{"win_length": 400, "conv_stem": true, "shampoo_beta": 0.95, "adamw_weight_decay_other_params": 0.05}
Rows from block 6 of a small sound classifier, named by matrix and row number. Rows with one number belong to one neuron. Each number is 128 + 24 x the weight over its row's rms, rounded and kept within 0 to 255. All counts start at 0. Numbers have three digits each.
After each neuron's rows are labels from the 100 clips, of 14976, where the neuron reaches its highest value: "band" is the frequency band that holds the peak. Only what is clearly more common there than usual is listed. The data: synthesized solo parts of chorales (CocoChorales).
# fc1: MLP up (model.blocks.6.mlp.fc1.weight, 512x128), inputs 0-127
# fc2: MLP down (model.blocks.6.mlp.fc2.weight, 128x512, transposed), outputs 0-127

fc1.504:167155096140099107159129143137106142099146160162163092128082148108143147133135114132103152105129152134152126167120109148102151160169138094101170124108149134128127109141186138116104162141135129091092168149125091163187133088135117112121156121109156123112165125147132166134124132123101151105101163133136161141148095140146162102116138125095139168131111134173158120146140130123133112168091
fc2.504:121097120112156104129177137116139140137139123105166137128148085123111141167115123158148127081149126174126147154077155157171113107143128115149147136169110096127134080126093081056126111115129107094126138129122125111142173159126117126134138135100116103121156101147129117149108132126075135151152159117102093115113079127167117099117125122125093104153118171135127121144137138144085102084131
band: 2000 to 4000 Hz

fc1.436:144115125115133170087169147166140156128142128134151109145152134183110104166121103094160164050139139129134143123129079127116126115142118152144130109186113131120105158137153092151131126134131159124133138135138173146133180114147106126202155157130106095117157144164168132153109106127102117109126105102116171118112130126121081167118129149142155107122138121139124124167119104134133140136103
fc2.436:059131103154140153178142161149131123151130140117177152107153104165118112131095152174089188143145133129061136136142135098163136144130120108158100129097121160103122142067149142147138149091166161108124140120141133139130165120129110124134136143173095146120112153127146106119128086115105113133120121131142153116112079130123128119113130133133112145156149107129120128114123173115143183161110
band: 0 to 250 Hz

fc1.64:149118174210154127146120128151154105112108124153147158124111096160094115106101121106123136118116102157112127139125102125081142162126099107158150100180141114144123171103096085156152134153157146152131115149153135102111086135092162145130128178138121142107153146145140135099164110127095125147151154109116173146106124103110167103131164124128125128121111091110159123144154153130163145112120
fc2.64:103118104187133141147091107112128112112126160192107125111147176144098078153174101148156153128166142135166122139083101124144152147121106142092114127116125146144135117103120100107112140123101137138104146083117134120069095115171129104162105135120160118117103142097144170148088156139145116118133132102124125135146142167125145104149112076129102121141127136115144129086129157109150113111169
band: 1000 to 2000 Hz

fc1.470:124124132140165142139128152158125137114138122109098203160122141150134121072137160145180152153106139161119096138115132107117109126134129143162132142139091164143111130165121124131203114184138111100129121139096140138145113141133139134103086146137172095161121102098148136102133100171153117088104128131176140123133150130138118128136154109116148110139112127135159111166107141160143185093124
fc2.470:120121135123125136097137102124111144109122167113116193136110072129158108116114145109119126117117096038160077083122148155107132198159132149109144179123125144147129158111115122101126134112159139131107136115135119094114103113146128122127140141142137136160056129116133140140129127151114127120138143124140120108126144167156123137135136151144140100107175096187165109135134164142122098121120
band: 1000 to 2000 Hz

fc1.471:150112126133116134162134122150135105130122152131128134126119222175120123166197114148118153161151140123120134154158134125154142153153079154130117123143143154126128135113110129126102136112106084151124133131112161119192175151103104153136113129129117132114088168119140152079123120115143087131133150113151105130119173099139161141103148163136139121128113130109128131068098131110160160135094
fc2.471:158138148100141131131166164120127132131142103112132122138130126169127103149071131086123090137092169126107183102109170078147170134181107120129126111128143118119122119122104097106136109160135144116131131113136141118145112121110124156115098158107113149130132159171128134094135149126101116094124109116106146161119110125100112125115167156160088063116115102171124151169124147148071136170128
band: 2000 to 4000 Hz

fc1.450:125082176155128144127172124123148126112114122152177125121122125119110132110122146163174138157149128119183093141158133123109083150145109125132114128124157114148090150157153137121148154132088106091146132102159160105172074139124111126101090137134094131094172124152096136123116144113115129124110128146164153145116164108181107121112123113148099121109110170098084109105103117171157118145139
fc2.450:161148129138176141112137094123068122106140120164123170101143154141151123137172127091113131144093136174155114118136137090122120148212123122164141108116139113137082104137101119140105167119104118122142150073129152137120091139147132116129102152122151107167131115127090127082142087105133135120139115129140114145155126145150091134135152156124140129085112126105161164105137103170173121119131
band: 250 to 500 Hz

fc1.185:139122127128109105132111189142178165136155104113138136108066140138108141167172133136138111113136109126072160098117113136140127130118160132125154132167111138153126114138087135121146172136128093113088132127146130141106121106136109153136148121117140101162124164195153092130155162119116153134173157171118099094149103083133128146107154091110151086136122101119134132140083101122111141131137
fc2.185:171126115098111139097113128110115139139076133151139140140136143098145142121180140146128172139162128158135078125141077128167134167166120162140112135100162122112147144141125093108112123136114158114157093117142108165151131157107146139123112117169151117170100130103206125093101129134129195133081120124110112117117134124119147097131121120167134139159147117171107133125131171109119156126120
band: 1000 to 2000 Hz

fc1.120:111125134181158155161158146162104143139120099116118144105112097122109150142120118141114155091094096129106126156165165150130129136105119106111160121129112127140158151106130167149074144179171140113113150115115131118097115095107128078154160129139091142125111143103148102122125114094122144109098170110125200104098113159149141116100172114140089110126158098133125126081098127132137099136131
fc2.120:129178131125132142156125093132124165167130136152076144100102153138120105115132119120193153103130152139149120113107125115078124138158176135144119135126121123097100144129146134124129106128103159059153162128101120144124132098196124152153148121132099130119081148117132121122152119135085115131123158113102174119128134121094149151120125124136070131085150113092114091147119083142115100159125
band: 4000 to 8000 Hz

fc1.89:106125122131105121140151151125122136156125132099160130177106154151131141119096120128149125125148131129115173082103130148139180148137138086096136100137114148112096157163110128109135171136160162097102124128170134121119027121076160159091149103129143111090122146110129103148164119099190119133134118119137121115148142092125133140122130154129128126126131104175117149118144105146121085152134
fc2.89:130141128132074152158108152128133138157070100145075116129145151139136144196162106122143154142120132109126123151119127133125156147140143165073103124136156147117100145112145133116138108114105090092097114113105139142098095111169179179118133124133141154123141162135085093149135159097105100109139091131094109112116102141092116130110105123120093099138145166162128122136127140132095165161128
band: 4000 to 8000 Hz

fc1.244:144095117131109148145132168146158138110139169112100115122120137093122107141124090086138149124152113091067101179116123093164138095126118164155105089154159133111197150153161139126087117117150152152116128085154138106116148140154154130130121138126134094112125119149111091113121136116157104116132112144100129163106121131142104096157124151124113149121141104151125117165098079130123114195122
fc2.244:167110119138098121128135093091147105155158091147128137156130091063134149145121093156079141165113127148136103139103090142155118108127098138141178125146130100120128140123144098084108126173112159175142106080123095146143114110086077113131117160161112102117155120092134140127121150139148110126142118128110071122139093124172151124114152122121140122124142109111114157105114091112165153131124
band: 0 to 250 Hz

fc1.61:153127164124126134116123180172160176159107116117164119155144099121121134094137130153126134125139127115115125101125106104138144085128123112144108125134167097079137145139099164144151166096117118146081151108122143122147149142138167137122124119129097192095115126122171158047171139118119130152132147152106135166153103137147150119118142189122106123178107137105100134115119116113121140140121
fc2.61:168130142115121129177158074103121112124120128174128136189086076092131098160125118127115146165185099139146139131135125137136092108109149145172091136123145112107097133132127104115100088124141127090162132130124151100129153097105140140132084129143137134126107127093161170121125145163128160091149115117136092180135140140116141098170122143108125122119086159111107109098139121131108110110105
band: 1000 to 2000 Hz

fc1.239:175084112099146111145106097118077089127152143137128103125104146113132167141136135124125126158127119112115156116177125183133181134183098125108153159118098129129126139159169158137124147144119145173107154116125127162122117148122128102122132107132112094146156134168185109164160160119135115142126107087111114082135092147134107115112149122147113132100114124077089147155156147112132109120101
fc2.239:143089113090116153114106145133107147141174154133105147116157123126136104125145122123112087146141097151184130109089156121128098152166109101130121165141122111081133157109108145126109142138167158108150122118114152101109054171143107109114114110115090113127122165126137118130109111176127097137128144139159116131115161118137094087068118144136113108167120162086142107132142167100110109121153
band: 0 to 250 Hz

fc1.222:113111144094150129105116108123128167059122121175143112127104124134091096172099074087164147129092107167175149117137153145118130131159140126152200125132090141172080131116121110131117131129103150113168143119168165175133170130153117129127108178124114126091162116125139102130143147149146110110135126123121125129083112104155154139112124141133158124115130144109162117134133122147125110141135
fc2.222:144133089125125129131162120102122114101127142102127109135179118106143128108124135118120135138141132152087133094122116153158117158139160162127138126121115148144108128106138146114131155162110153142085144170139125161152152124147104156169159116152164097134158132187152184136096128154136108122154102159152110051147157118111155103132168118133166161144163178130101171125137161143142128107143
band: 2000 to 4000 Hz

fc1.371:132157117161124153146153158156126124139103143137127090149093116128068147120127122129148162140162090161103136127106109145122165122090106117128134123145121129110136182124129122118112106100128084095151118147129103100090119142170153129132159137143152116087131141155139098162074113142138103151075104167117177121104156124118136120088137087150155125144128145124135101135059114149110137080134
fc2.371:086099135139108103117123155112154153143111092120155102132112135128136125100144137144146136141155146120151114158155119126129147147110099071116144172130162128181104185104145134091138123102197154164122133138143135137069125106111131127120146121121106160154144153128104111136129085116171134164145118122082108160101119138140133124165131102115157155143101170135110131132084113120128076138086
band: 4000 to 8000 Hz

fc1.74:103094157148168118130132164129088121133098129126111157161167128183127147107172136118118098129159107171104153152136124173116142143139113114121118120129124124118151130145083157125096135111126142102168135111120126158161125119117077120098152135142135107095177133154104130104123125130084175099142130168120141132087080105119101141093132105120145126122123108122151190182132110144096162138142
fc2.74:148147148120111109146131123157155165150126132149159108131130057129133199105128130125144148155149138127133135142125137106118131103127110139119150157113110113157136116118128108083149160166111107094116161151113090148133167124086113135139089108142107112179150111104131092120089114127108136174095189134109092128122181179143103093130156135100141107151128134143135127140148144175116107126156
band: 2000 to 4000 Hz

fc1.376:144164145133131095149149156163127100115094140132104123115120123163112147078122133130096159095100094165166148134147114153131121102150121060117104111074136144165123175125112133132129132117144128098164110131115147134128138155132121154120120131111139140121122095157049102140127167143119151118113100158122110153109163149125126112092152103102105126101113089135134193104095137167142146120115
fc2.376:195166091092138138196124135071116107125107133109105140114124079159104142123146130139157155087134121132138140120131132183157130117072094132127156132105142111158080143141143164127135135143119082110118126108126112096125145156107095116111110138107164147128138151134140109113112102090157145114156119136130114157157151090138113146109142100132143083160129098115122107111158133138108116151174
band: 0 to 250 Hz

fc1.367:133153111153132146103164122105122094127147141164090112174118131115135140148130111123139118131133097136131132125153127199126166135151137153131171118172156149120091177147102105140146169165128184161142137102184160149131107142144119164083092118151140131148124171124124137128165114144099134159092156105123125134147098151139140121094161113113147132131125156144116133125123104157112153068150
fc2.367:146112142140118116158096160144120100133143147110153145118137106097123085139120097109172084185089128143149150144122159152123102105125123077142140171148137111147126165124128113095142138139099107150117119080090166119164091138128109135126144086095156169145138117146150117119128119132127124080123106108137146122150109094086110152082096093090082110129098119141156113153151122106136139096107
band: 2000 to 4000 Hz

fc1.332:157119107122121158152160151136155108138107141146114124129120120141145115136122121072157154183110111115129139122137136129141155184108099152143136156135125107157101126162087119118101158130118131138163106134146116132160134134124146141117091192175142138134155120162177124124138122148145169126107150123144154176138079132158134109099151119142110155109117190142174118151152088120170162092136
fc2.332:148134104133100114092132127148133170151131113194103101118084136116079110120083149099138117113117132127116085108106155110131140111086148122149122097165084089115128124160117119128178169141108117158157150085109140120153103134159125072154180098111154142121135123198111112116100148137101129121141148120125123153128135087134156139143130109133100104131125127125090132174131155128127140134122
band: 2000 to 4000 Hz

fc1.322:151142094173117109128158113145115139099138088114134144148141137108096104132132129163148150136157126107174128163128128136154062103124100124113109153157138093134118155162129111099152142121125158094144149098140135179174152112122155142125172162114121177128078148142144120096144105124129175159120129154117141159147124141116139149071157141180142122109146086155116174134148133146141124147131
fc2.322:127140112090137131085140142116138133141109144154092134134099098130131116127128182097118148102130152157134141140131139100129130129156082128117143157170136144149147168111151165135087183160145190120114118129169110099135112128126152155164111185144158110155101136176090112132174110106173112142114080126111147136135114150124147135117172162151136155104153113155111153133136111138101135121102
band: 1000 to 2000 Hz

fc1.138:168117125146102141162119115133093122123103135092120169163130123128136152173067128135134167119155117141140155123125144123128090177111136138117121136137171142112147131119082143115147110135087118166134126135184124098141093116133105154154103082116121127132165136152111093140115093104141126095118168129159153129090108129090160132151134142156122130155182191133140100142098125167132109147108
fc2.138:122168119154169127090135068124113081127110131055124128092130165163124181143119122153131131153096090149132117174146126135148131126110135154136120108196129132155136123083130103111131106089139117134117116123064146122128158116120112143111149098160114128122093163132140089123119130147133133131120144130162153119124129136109083111066148125100107147124123135107126168133166098131116119128121
band: 250 to 500 Hz

fc1.426:094116127116192116137149166144146163157114091073124071141130131153155160129160154151129130096141083125157118166114152091151154123132130099147122114106123193142162169140108153129127111112139133098130114126147132120133088134097137129148164185131133113112153143132134165118139114120108099142138085120137125109116063123106128089123164138110117141131117122127114119168162138156140159118102
fc2.426:121129107128156084144119141147146098152163144113138154140067128123141146107151122116133167115161150141154188146101122118176107134136097130146157119103110190118131151148152096136189153100138116134134113162125136144100117108152132113142130121095136143140165149161131122121136133146095153147087172165137095148158123144096154087154156125124106158109103110144157096124111150116171164126140
band: 1000 to 2000 Hz

fc1.466:152150149111131133174147156144145139150137115157150145130131144139133144133109134102141132142161096117123176085164160104126085133152142137131128152119156106144123121148130147173154156134147123120137096148110130114139125125117144116140122162129137091169206158118166140148150144105140199154073154147126167158149133081060101112097175137129139119161128134127138157126118126142144135115121
fc2.466:139106188112129131123137070177115132179122141131114170153162119100131103108124114116153063115139111099155136123105138149117117106140123137110139104123092157151137108121115173127169157136133149165148157152148103117126120135117081122126103149109122120147142191139084132123124165143178163106133166116132103134115140113158106119111138145143162162122128121113143125178096134160117125097095
band: 2000 to 4000 Hz