config = dict(
    arch='convnext',
    model='sound classifier',
    dataset='synthesized solo parts of chorales (CocoChorales)',
    train_examples=39062,
    time_shift_ms=50,
    n_mels=64,
    hop_length=320,
    input='log_mel',
    spec_augment=True,
    win_length=400,
    targets=['instrument'],
    num_classes=13,
    isotropic=False,
    norm='layernorm',
    activation='relu',
    mlp_ratio=4,
    inner_norm=True,
    drop_path=0.1,
    patch_size=[4, 4],
    conv_stem=True,
    depths=[4, 4, 4],
    widths=[64, 128, 256],
    kernel_size=3,
    mixing='cutmix',
    loss='cross_entropy',
    init='torch_default',
    residual_init='scaled_by_depth',
    optimizer='soap',
    beta2=0.99,
    lr=0.0033,
    beta1=0.95,
    shampoo_beta=0.95,
    eps=1e-08,
    precondition_frequency=32,
    max_precond_dim=1024,
    one_sided=False,
    adamw_lr_other_params=0.0014,
    grad_clip=1.0,
    steps=14500,
    batch_size=128,
    epochs=47.5,
    lr_schedule='wsd',
    decay_fraction=0.2,
    final_lr_fraction=0,
    warmup_steps=2900,
    weight_decay=0.07,
    adamw_weight_decay_other_params=0.05,
)
Rows from block 5 of a small sound classifier, named by matrix and row number. Rows with one number belong to one neuron. Each number is 500 + 50 x the weight over its row's rms, rounded and kept within 0 to 999. All counts start at 0. Numbers have three digits each. After the name is the row's rms in percent of the matrix's.
After each neuron's rows are labels from the 100 clips, of 14976, where the neuron reaches its highest value: "responds to" is what is common among them. Only what is clearly more common there than usual is listed. The data: synthesized solo parts of chorales (CocoChorales).
# fc1: MLP up (model.blocks.5.mlp.fc1.weight, 512x128), inputs 64-95
# fc2: MLP down (model.blocks.5.mlp.fc2.weight, 128x512, transposed), outputs 64-95

fc1.494 105:470468506511485527467486520358576496436547485520533467503451509534453504489605424515456511553457
fc2.494 109:532498536511503552516568547482409454514445578433534460621527510444446439522487620464599480597479
responds to: flute; note E5; note D5; note F5

fc1.130 094:547480509500567590565460501605531455544377509498491433458564421555548471407511558560556569517491
fc2.130 096:531545467530482513502546420542506471541403528513594532444552553561457443433478601571487487446445
responds to: note A#4; note F#4; viola; note G#4

fc1.480 093:473467500523419445598438562577514466483478502474417547435487575511462510490470538480410525518575
fc2.480 102:459511500489574450493457589529473516498512478501488393615545524600415450475506460520504481496497
responds to: clarinet; note C#4; note D4; note D#4

fc1.328 087:580457530480488516518518529529481314515535489470489476574486512467607521536488514466510609487532
fc2.328 091:472400426502459462524547575513459517529483514495485543568469530445481467511450482447519519470482
responds to: clarinet; note D#4

fc1.370 099:489513485482544407525496485479540437585471527476513608484522515434519507485493474510531531481444
fc2.370 109:497495479491473487548488492499536509438488549532483476500514460526521456516511500490447526653531
responds to: trumpet; clarinet; note G5

fc1.167 084:540457498535404480535543508519491437610578404494535486552525491439476543501527480602527485457441
fc2.167 083:477559481515516489524481527489508481534608538450475518455489363470528370500545454500504512468479
responds to: clarinet; note G#4; note A4

fc1.89 086:466414469474470450557569506524462440613438494532482458552551500503504495528515431516563537544557
fc2.89 088:507525527535480447533502574520456579474433434544426542514495615537483516489499529525497520544522
responds to: cello; note A3; note A#3

fc1.247 085:476564571509605505492535378510572536448509482497586523504375535503404492519488528473485562507498
fc2.247 089:438551487456558576515433489432518492542491460471544493427421501565521536473517616529490540526499
responds to: viola; note A4; note G#4; note C#5

fc1.116 100:539462521571550537512461495486481467618469439552523511500486512571419484604549522520407570397504
fc2.116 099:487419518504464505425520459477557460501466535459483504439471459507490458490584410557599478496428
responds to: saxophone; note E4; note D4; note D#4

fc1.483 097:549513545569425416557501468537459476423468501463506519479434392516505504509536469499569479433528
fc2.483 100:490507474505465533548542464539525432498520379472540470339545504557491446466511516442439500480493
responds to: cello; note E3; note G#3; note A3

fc1.272 112:463563528530476521408417445483556406422459484453560496544455509511488482486450576502477546400467
fc2.272 112:569556475478476585541515534569458470497510427526519489429496488509405574507673489598605549577536
responds to: trumpet; note A4; note C5; note A#4

fc1.492 094:497525487506521541600472568525530552533558501552520433558472501567431517551464559524478512564579
fc2.492 093:477562466493430594550473467401500494465519407521441515428468491503543499439538519465524516663425
responds to: cello; note C4; note A#3

fc1.9 096:472572452478476575547501586517566490430497533440510464463496522515399456451500484498492488465544
fc2.9 094:468470443499484613463499539616485486433583394438457384476495469518509533440602494490484493551556
responds to: trumpet; note D#5; note C#5; note F5

fc1.460 092:491508492380581435478604598531490465458496534545428469593495535539546516480481498448464529486494
fc2.460 099:442514513489495562460456550508437501496450571478496421531581484446511472452493487523547450480561
responds to: saxophone; note D#4; note D4; note F4

fc1.146 077:420497558560537485520551521583525602516492498463549480550500527562574530498461494472550524516486
fc2.146 092:528528576506513550563508604526511505517538539506532607477497489525524543550505467519502508621472
responds to: trumpet; note D#5; note F5; note D5

fc1.152 113:529458574549505457482468494570421401542570490421523561514463463537531540536422553452529413594556
fc2.152 105:410509506514478577477563535438487452612470470390452524497532481550513487474545516378537442483538
responds to: flute; note A#4; note A4; note C5

fc1.117 090:538478382454523551531530466438597509493546493497409506502555523396450471454535497537536490399411
fc2.117 094:504500527530466534492614413505502490486573461471493586449518568485417435466408525511460589454550
responds to: double bass; note G#3

fc1.288 108:507496497427549531497485471507501593533556557461537471504494418435554494621613596470436482572467
fc2.288 116:436501497469575576461438484501537544481539512539501412474592505544464460474514477477489469498576
responds to: violin; note C5; note A#4; note A4

fc1.235 097:505506617553511535548486380514435480529493454522503510541527526538518432538502491490612445442519
fc2.235 101:473570437559532456446524436452601531486464533470537550447516526547526486467528566522447501536551
responds to: note C4; cello; note G#3

fc1.249 116:489472507572508485535422416352400482522427555518464577569516448498576525541498475476466503563504
fc2.249 115:506549544480597562411486452494570513632472526522455485453513494487513494459506516482466552474509
responds to: viola; note D#4; note C#4; note F4

fc1.403 108:454557589460409424482466494485572530481514489575513547476526464541425607477539530495511464504444
fc2.403 106:524514398577515562580390480467438542497505432446360537519464393514510558447573471477559498511512
responds to: flute; note D5; note E5; note D#5

fc1.362 106:531477534476551460505633533534383472489477438539491516504492498494492442477474490484399594470562
fc2.362 104:563478460470488547445527502497559550520452516470502457460519460507480517401470484475537531570422
responds to: oboe; note A#4; note B4

fc1.364 084:439428555575497417565488548500533439445496615528544473509428516498571527418513513496473602432476
fc2.364 087:389575521579499529549466489482528473384534489566435488468421500482501499507508507447470487416512
responds to: cello; note F4; note E4; note D#4

fc1.375 101:487591531472473564562490563485505444489421448597596547507456545470481624451552508511672568448479
fc2.375 107:512542516469527536409452540507522561535559505506508552469586518512606529506511520427499508477403
responds to: viola; bassoon; note A#4; note D4

fc1.490 089:521543435534492588496509543545495450532486586485588516576468574527522477475542514560493531499541
fc2.490 086:553502535532599487584415516587459514439569519528419427512489401374500493533541470511489504501506
responds to: oboe; note F4; note A4; clarinet

fc1.303 118:492521507540554620487497525515486489485416436519469558555478470560555555421533453497533538511407
fc2.303 107:564485427506458498497450493507561466496535537457543412517615475496450453512528522436492419405473
responds to: flute; note D5; note E5; note F5

fc1.374 096:474523553585542549432479569547563562446444499527596546527450481473498415562576595569504639434506
fc2.374 102:465572440518561571417560455551484558557506482433526485461442458544404484497477503520477455398431
responds to: viola; note A4

fc1.324 094:439552455548536530542534492467517527534502569462519400564436507474451467570531447510555477556527
fc2.324 092:488511570447406558495403520522488504530536439401503596346613482554500489555526511486563540504462
responds to: saxophone; note F#4; note G#4; note E4

fc1.458 118:566545522495552575567509458512566441446501393596456456586500560436426502546515441492519573517511
fc2.458 109:507515475483573469496533414565619542562518515526452542432407474483512524511542567475404647599527
responds to: double bass; note A3; note G3

fc1.504 092:438502510541595511510531458502615509486465516561477504404542466541476470559515664572504449496526
fc2.504 093:482388497410544581513564518544501416532505440579470573478481533436557479547589566519499527481424
responds to: tuba; note B3; note C4; note A#3

fc1.510 095:501507441585614444544578495445430503544538531477493485561469487413522566527427485487549503552518
fc2.510 099:492477527468484437543530487537378516556509560540458524526612608488542495501399479520522531494446
responds to: bassoon; note C#4; note C4; note G#3

fc1.228 100:488471598556591433465487596583502624552471496564537466499544510457571492537543492552603450439484
fc2.228 090:530467533568452467485575569472466487511395505435491503568478501457503459383558509423451452444592
responds to: note A3; cello; horn; note C5

fc1.21 098:472432546466436540505542502601494521494426629514459587522483446488455531495501616419446605437415
fc2.21 099:484527416506546551583422522515528395525544492515483461511550509483562468549618446530471470500499
responds to: oboe; note C5; note A#4; note G#4

fc1.268 101:469513583421481494508513453514515536396505537576533478483547600558530549491506461598488559530601
fc2.268 106:548517474561537479394500564531554421469564462466592484499469491514529505507387516528584480495462
responds to: trombone; note D4; note E4; note C#4

fc1.319 110:534461507497442573530564447501558503500532496510571553576420590378469487524509420533595547498447
fc2.319 105:524474415551451582423471533546430629494522570516419550524494517548490448484612530521446534497476
responds to: double bass; note B3; note C4

fc1.260 104:545475548524552503518488467524455478497468460504575515522573540510565509453466452513583464497502
fc2.260 103:560392445463458392475524629448518497418517531464486513475439492445550525459402468479521470499554
responds to: double bass; note G#3; note A#3

fc1.63 106:460479550573433586577543446449533523537452505510438532432476522444543548560503525465478552394571
fc2.63 102:472525540502585495512456595498505518407473456536390534524460502483531519436567492436516532378499
responds to: bassoon; note A#3; note A3; note B3

fc1.468 113:477495609555475566553570494556480520458485432427434538536407420470515588507448498466530565473472
fc2.468 105:508469385581552537419507543527578451500459506562493527530452555518575561608492506482521473494524
responds to: violin; note A4; note G4; note F#4

fc1.430 085:549558531460532472507404481557597481531467493469462468499445546520491532441484481522478501658482
fc2.430 095:430471509515419504550498549528438452568530621553567522515450489489452472544483523584533409610433
responds to: horn; note C5; note C#5; note D5

fc1.271 091:575500468557474549531572575585500453555496567573447590542471502493368551570526535462573488621544
fc2.271 085:547434528513512522479570542439419519516541482576519516560487544517551549469433472479416548378460
responds to: saxophone; note G#4; note A4; note F4

fc1.102 075:457540491426462495538545530544499406509516572511456535427487514520501434583440501609535545512529
fc2.102 081:406508495500575550584464568586488526549524407542563499517531451451499440517569488496529514517466
responds to: horn; clarinet; note C5; note C#5

fc1.304 103:484461627470548558577575425509450510526457493475520500551503526527496508471495618417526535427457
fc2.304 104:524431440582522519466465521491557427472454528485596511433460478501506480508496499467492456427456
responds to: trombone; note C#4; note D4; oboe

fc1.60 078:512532609488523454534570604479519549470391540498488540585482439521551522440488517578413449561540
fc2.60 086:533516382531495528549526579499526505494459460577413533532564446554512472492465528503501501471501
responds to: note A#4; flute; note A4; clarinet

fc1.180 105:572510539493557540497578534501450425470502602515453587551478456483535510536491601506586517532606
fc2.180 107:505528597510585472533516559508478481531489579468543482495454579459481420435536561441445467527447
responds to: note C5; flute; note D5; note A#4

fc1.101 086:439485473562441506461518506417562470429447461543516437496414582479498408536561361479528402433592
fc2.101 086:481476540555495474513514484512489498603614452509513496472548433520506525457554482579451417446533
responds to: double bass; note A3; note D4

fc1.138 086:437539493503498499493441437540571463505424611616502593549497433528477588525524447491460461473472
fc2.138 091:575551407427539529608500509563519439540395565441451494480453439518543506545516472558486502559506
responds to: oboe; note C5; note A#4

fc1.174 095:469525468495569500591452483535523463443468490528604498451492509455468626487522555562509520429548
fc2.174 092:506482484474541469478585464503525547576474483518575480482512511394585515534553427484574524508473
responds to: viola; note F#4; note E4; note G#4

fc1.508 100:454463461424467512542484473515519565430492469550447549515478477516476479569430555514508503597446
fc2.508 097:452534494494477523465507507427581430467428487551562548480495530520520482477505502394472500459461
responds to: note G3; bassoon; note C4; note F3

fc1.506 109:484448584561490524609536547485583584497540461449482494533447434437575494605532430463491496527494
fc2.506 105:523470470526534452499503526504522511458484482410549472588579567451616498546502442492569513575412
responds to: note G#4; trombone; oboe

fc1.317 122:520489550427492492560452578528492458480499591522545498518460479536529500479461536610428408541496
fc2.317 117:461506514525584469507521528462511499628425451494496514452501460501456614469562494536503533491570
responds to: horn; note C5; note C#5; note A#4

fc1.495 096:507425426472484525547465467493555549424497577581527583443597482443508495542546516604432495440544
fc2.495 085:464511474503530601537533540494443434475427466483495418525494532543564478433578515506595463466506
responds to: note C#4; tuba

fc1.491 102:514548440474538459545483556467460478466516457485480574608490453475564562508527535431535554448517
fc2.491 101:518513499475464511536564510520456483500388416437546487478529507437503460525426568449509523492429
responds to: cello; note A3; note B3; note G3

fc1.338 083:560553589564479551451522473649470525559494528545450512441564551466458492527442515522500496556448
fc2.338 087:515421519476559539534571465403450507439427465460558576469520430560487520494509519519581502552506
responds to: bassoon; note D#4; note B3; note D4

fc1.161 080:467561489418552486472505438439442486516545509558455504535542452534499582500495438528542603510498
fc2.161 090:438491536537577536532546416411479503450455609514534418481498447533457467580487553537439523496511
responds to: saxophone; clarinet

fc1.100 078:468498445570433471494558662522495490392507461578504493503538477528562469493511472539506498503458
fc2.100 089:478505495564507467615609450436567595572586537572404492526481508456529466539485520438517506451494
responds to: note B3; cello

fc1.326 099:448507369515477399437572534477336479499410472544565527441468524553475511418535516528540452415506
fc2.326 099:484529436552524498521532459555387506501597465413403576474510444511484585457601516511498537494454
responds to: tuba; note C#4; note B3; note C4

fc1.87 092:465516474488495509503492482487528441484565453542538615556470554476500508439576454422385478544483
fc2.87 101:567527521513592560466441529442418510520588469524420490475567525503541540426548455506497502439450
responds to: flute

fc1.466 103:466495449558511460495580464512475446488480507504581545530524520451477463475572472530466541554501
fc2.466 107:401414536535464557485502493585501545466582516556545514437548475558542570555443509554557426526486
responds to: trumpet

fc1.111 089:527460423443546399500408517581512498443477515516548458555547461497521513463515460512621428476504
fc2.111 088:503501534519561475633498539431508532414436506487528545529473495529477469574482521567493464502420
responds to: bassoon; viola; note C#3

fc1.39 088:539516492511482464452534527458561564504463499477578617404488518585551544543549476439420459479577
fc2.39 086:452535569548451528459481481542498486459604511502511416521429480570484443505444492596483456483487
responds to: note A3; bassoon; note D4; clarinet

fc1.141 083:515476530527547534531482511565553508525488589514454531565441535544469485509483523580551517526573
fc2.141 088:491548483518499492522497402512529472443485438486473569507518498454469519546519436572469530478481
responds to: viola; trumpet

fc1.55 097:468554440484517444462503546426599511498593477438465484540496523442532511498547507452500447486517
fc2.55 108:412500463449438536498563546535527545541530502523493562459625510599462483472560416542547532489480
responds to: note C5; trumpet; note A#4; oboe

fc1.5 091:588580412569463531496611465410532490509438451543513496585582432445523527485547490535512504471564
fc2.5 092:453481512470593483526511414507485534433510553458414490508448603430517442501518526504537629495471
responds to: cello; note D4; note A#4; oboe

fc1.278 109:535487513437521439528452475463536495489568593541501564512559556440475553490472504498469540538408
fc2.278 107:512394451525521530488531583493398602554566568515461584440574465567549551452559551436481503541545
responds to: saxophone; note F#4; note G4

fc1.361 103:427443506446464538544513562520556610534458544496466558563518545519493536559413424517455554470508
fc2.361 105:462505425506512565585589415533507404556545400613485524531524485526502539479506452426470532596491
responds to: cello; note D#4; note D4; note C4

fc1.405 103:431525453550469432453523501458409495538499472511503439515515607521517534543532467397463530507513
fc2.405 101:584527509428391490482475478534523507466472478473391521582521529534503527524507580575605455470510
responds to: note C4; bassoon; note C#4; tuba

fc1.233 093:423518537472526615564493525506518490578461412550503549459486490591555489486459510527603483494461
fc2.233 085:498512526495565481544467481520412568478488584424547543596581543465460493497437583410473553558544
responds to: trumpet; note C5; note D5; note B4

fc1.251 121:464546485525379499454555486496515478500577543498508419514449527598504527434502547535549555482518
fc2.251 101:438497487468511489497508471556506522464515469461429554499548433447455549437525493525491422502507
responds to: oboe; note A#4; note B4; note G#4

fc1.337 083:582486426560430514541530596483435439481464507481496501505505499556553530523493560578573439416552
fc2.337 096:454520502563545473571539481565518555519576485460513528436447463362587567518475586537543415524463
responds to: oboe; note B4; note A#4; note C#5

fc1.134 103:415494441548562412499504536622562405515432527489555438559414485495489563471539514484525433483525
fc2.134 107:443464548408449474465531440488469518522450489427556440416463497539478507504510424492471507450453
responds to: saxophone; viola; note E4; note D#4

fc1.423 098:425489436492542412569488517471432550451451516534559558457534500456640465615519564599436482501509
fc2.423 090:522491509420514495466485507470479508528544624449510490517460540426457465413527579596579552514452
responds to: bassoon; note B3; note A#3; note G3

fc1.316 085:501493584466600564600434418564514407505503362538528438535417519483456491556537546530537508556499
fc2.316 091:476510470562469497527640473562482455443463413520543421497571538447516447479452478532468563554434
responds to: trumpet; note F#5; note E5; note A#4

fc1.451 108:472506522591538430542492580383479474546520547516461477528537516460503497461520448457454521512625
fc2.451 105:438526504490506501476488447545498463505482477551491491562491494550463557493480436514521547526590
responds to: double bass; note A3; note B3

fc1.53 113:557547489506556445462526542489546569542513461445478523425483543470545493567597578470464500461452
fc2.53 103:427530468486556516560435425513578504520428499521511504448442466535485484510476414449505390448379
responds to: clarinet; note B3; note G#4; note F4

fc1.43 104:438509553607454454503461468449519517477543443433490474547488548589581502469416439481511437632546
fc2.43 099:540564558509513562530553461540539599504511449430471539454516435537445504474560514567517513506462
responds to: trumpet; note C#5; note C5; note D5

fc1.19 100:452535560504590482511425494500470539510532503479401438477527587493552499506552545531528558534451
fc2.19 102:495498515525442480507446541502462578533485445452484480502552451516611489561590456543536420480386
responds to: trumpet; trombone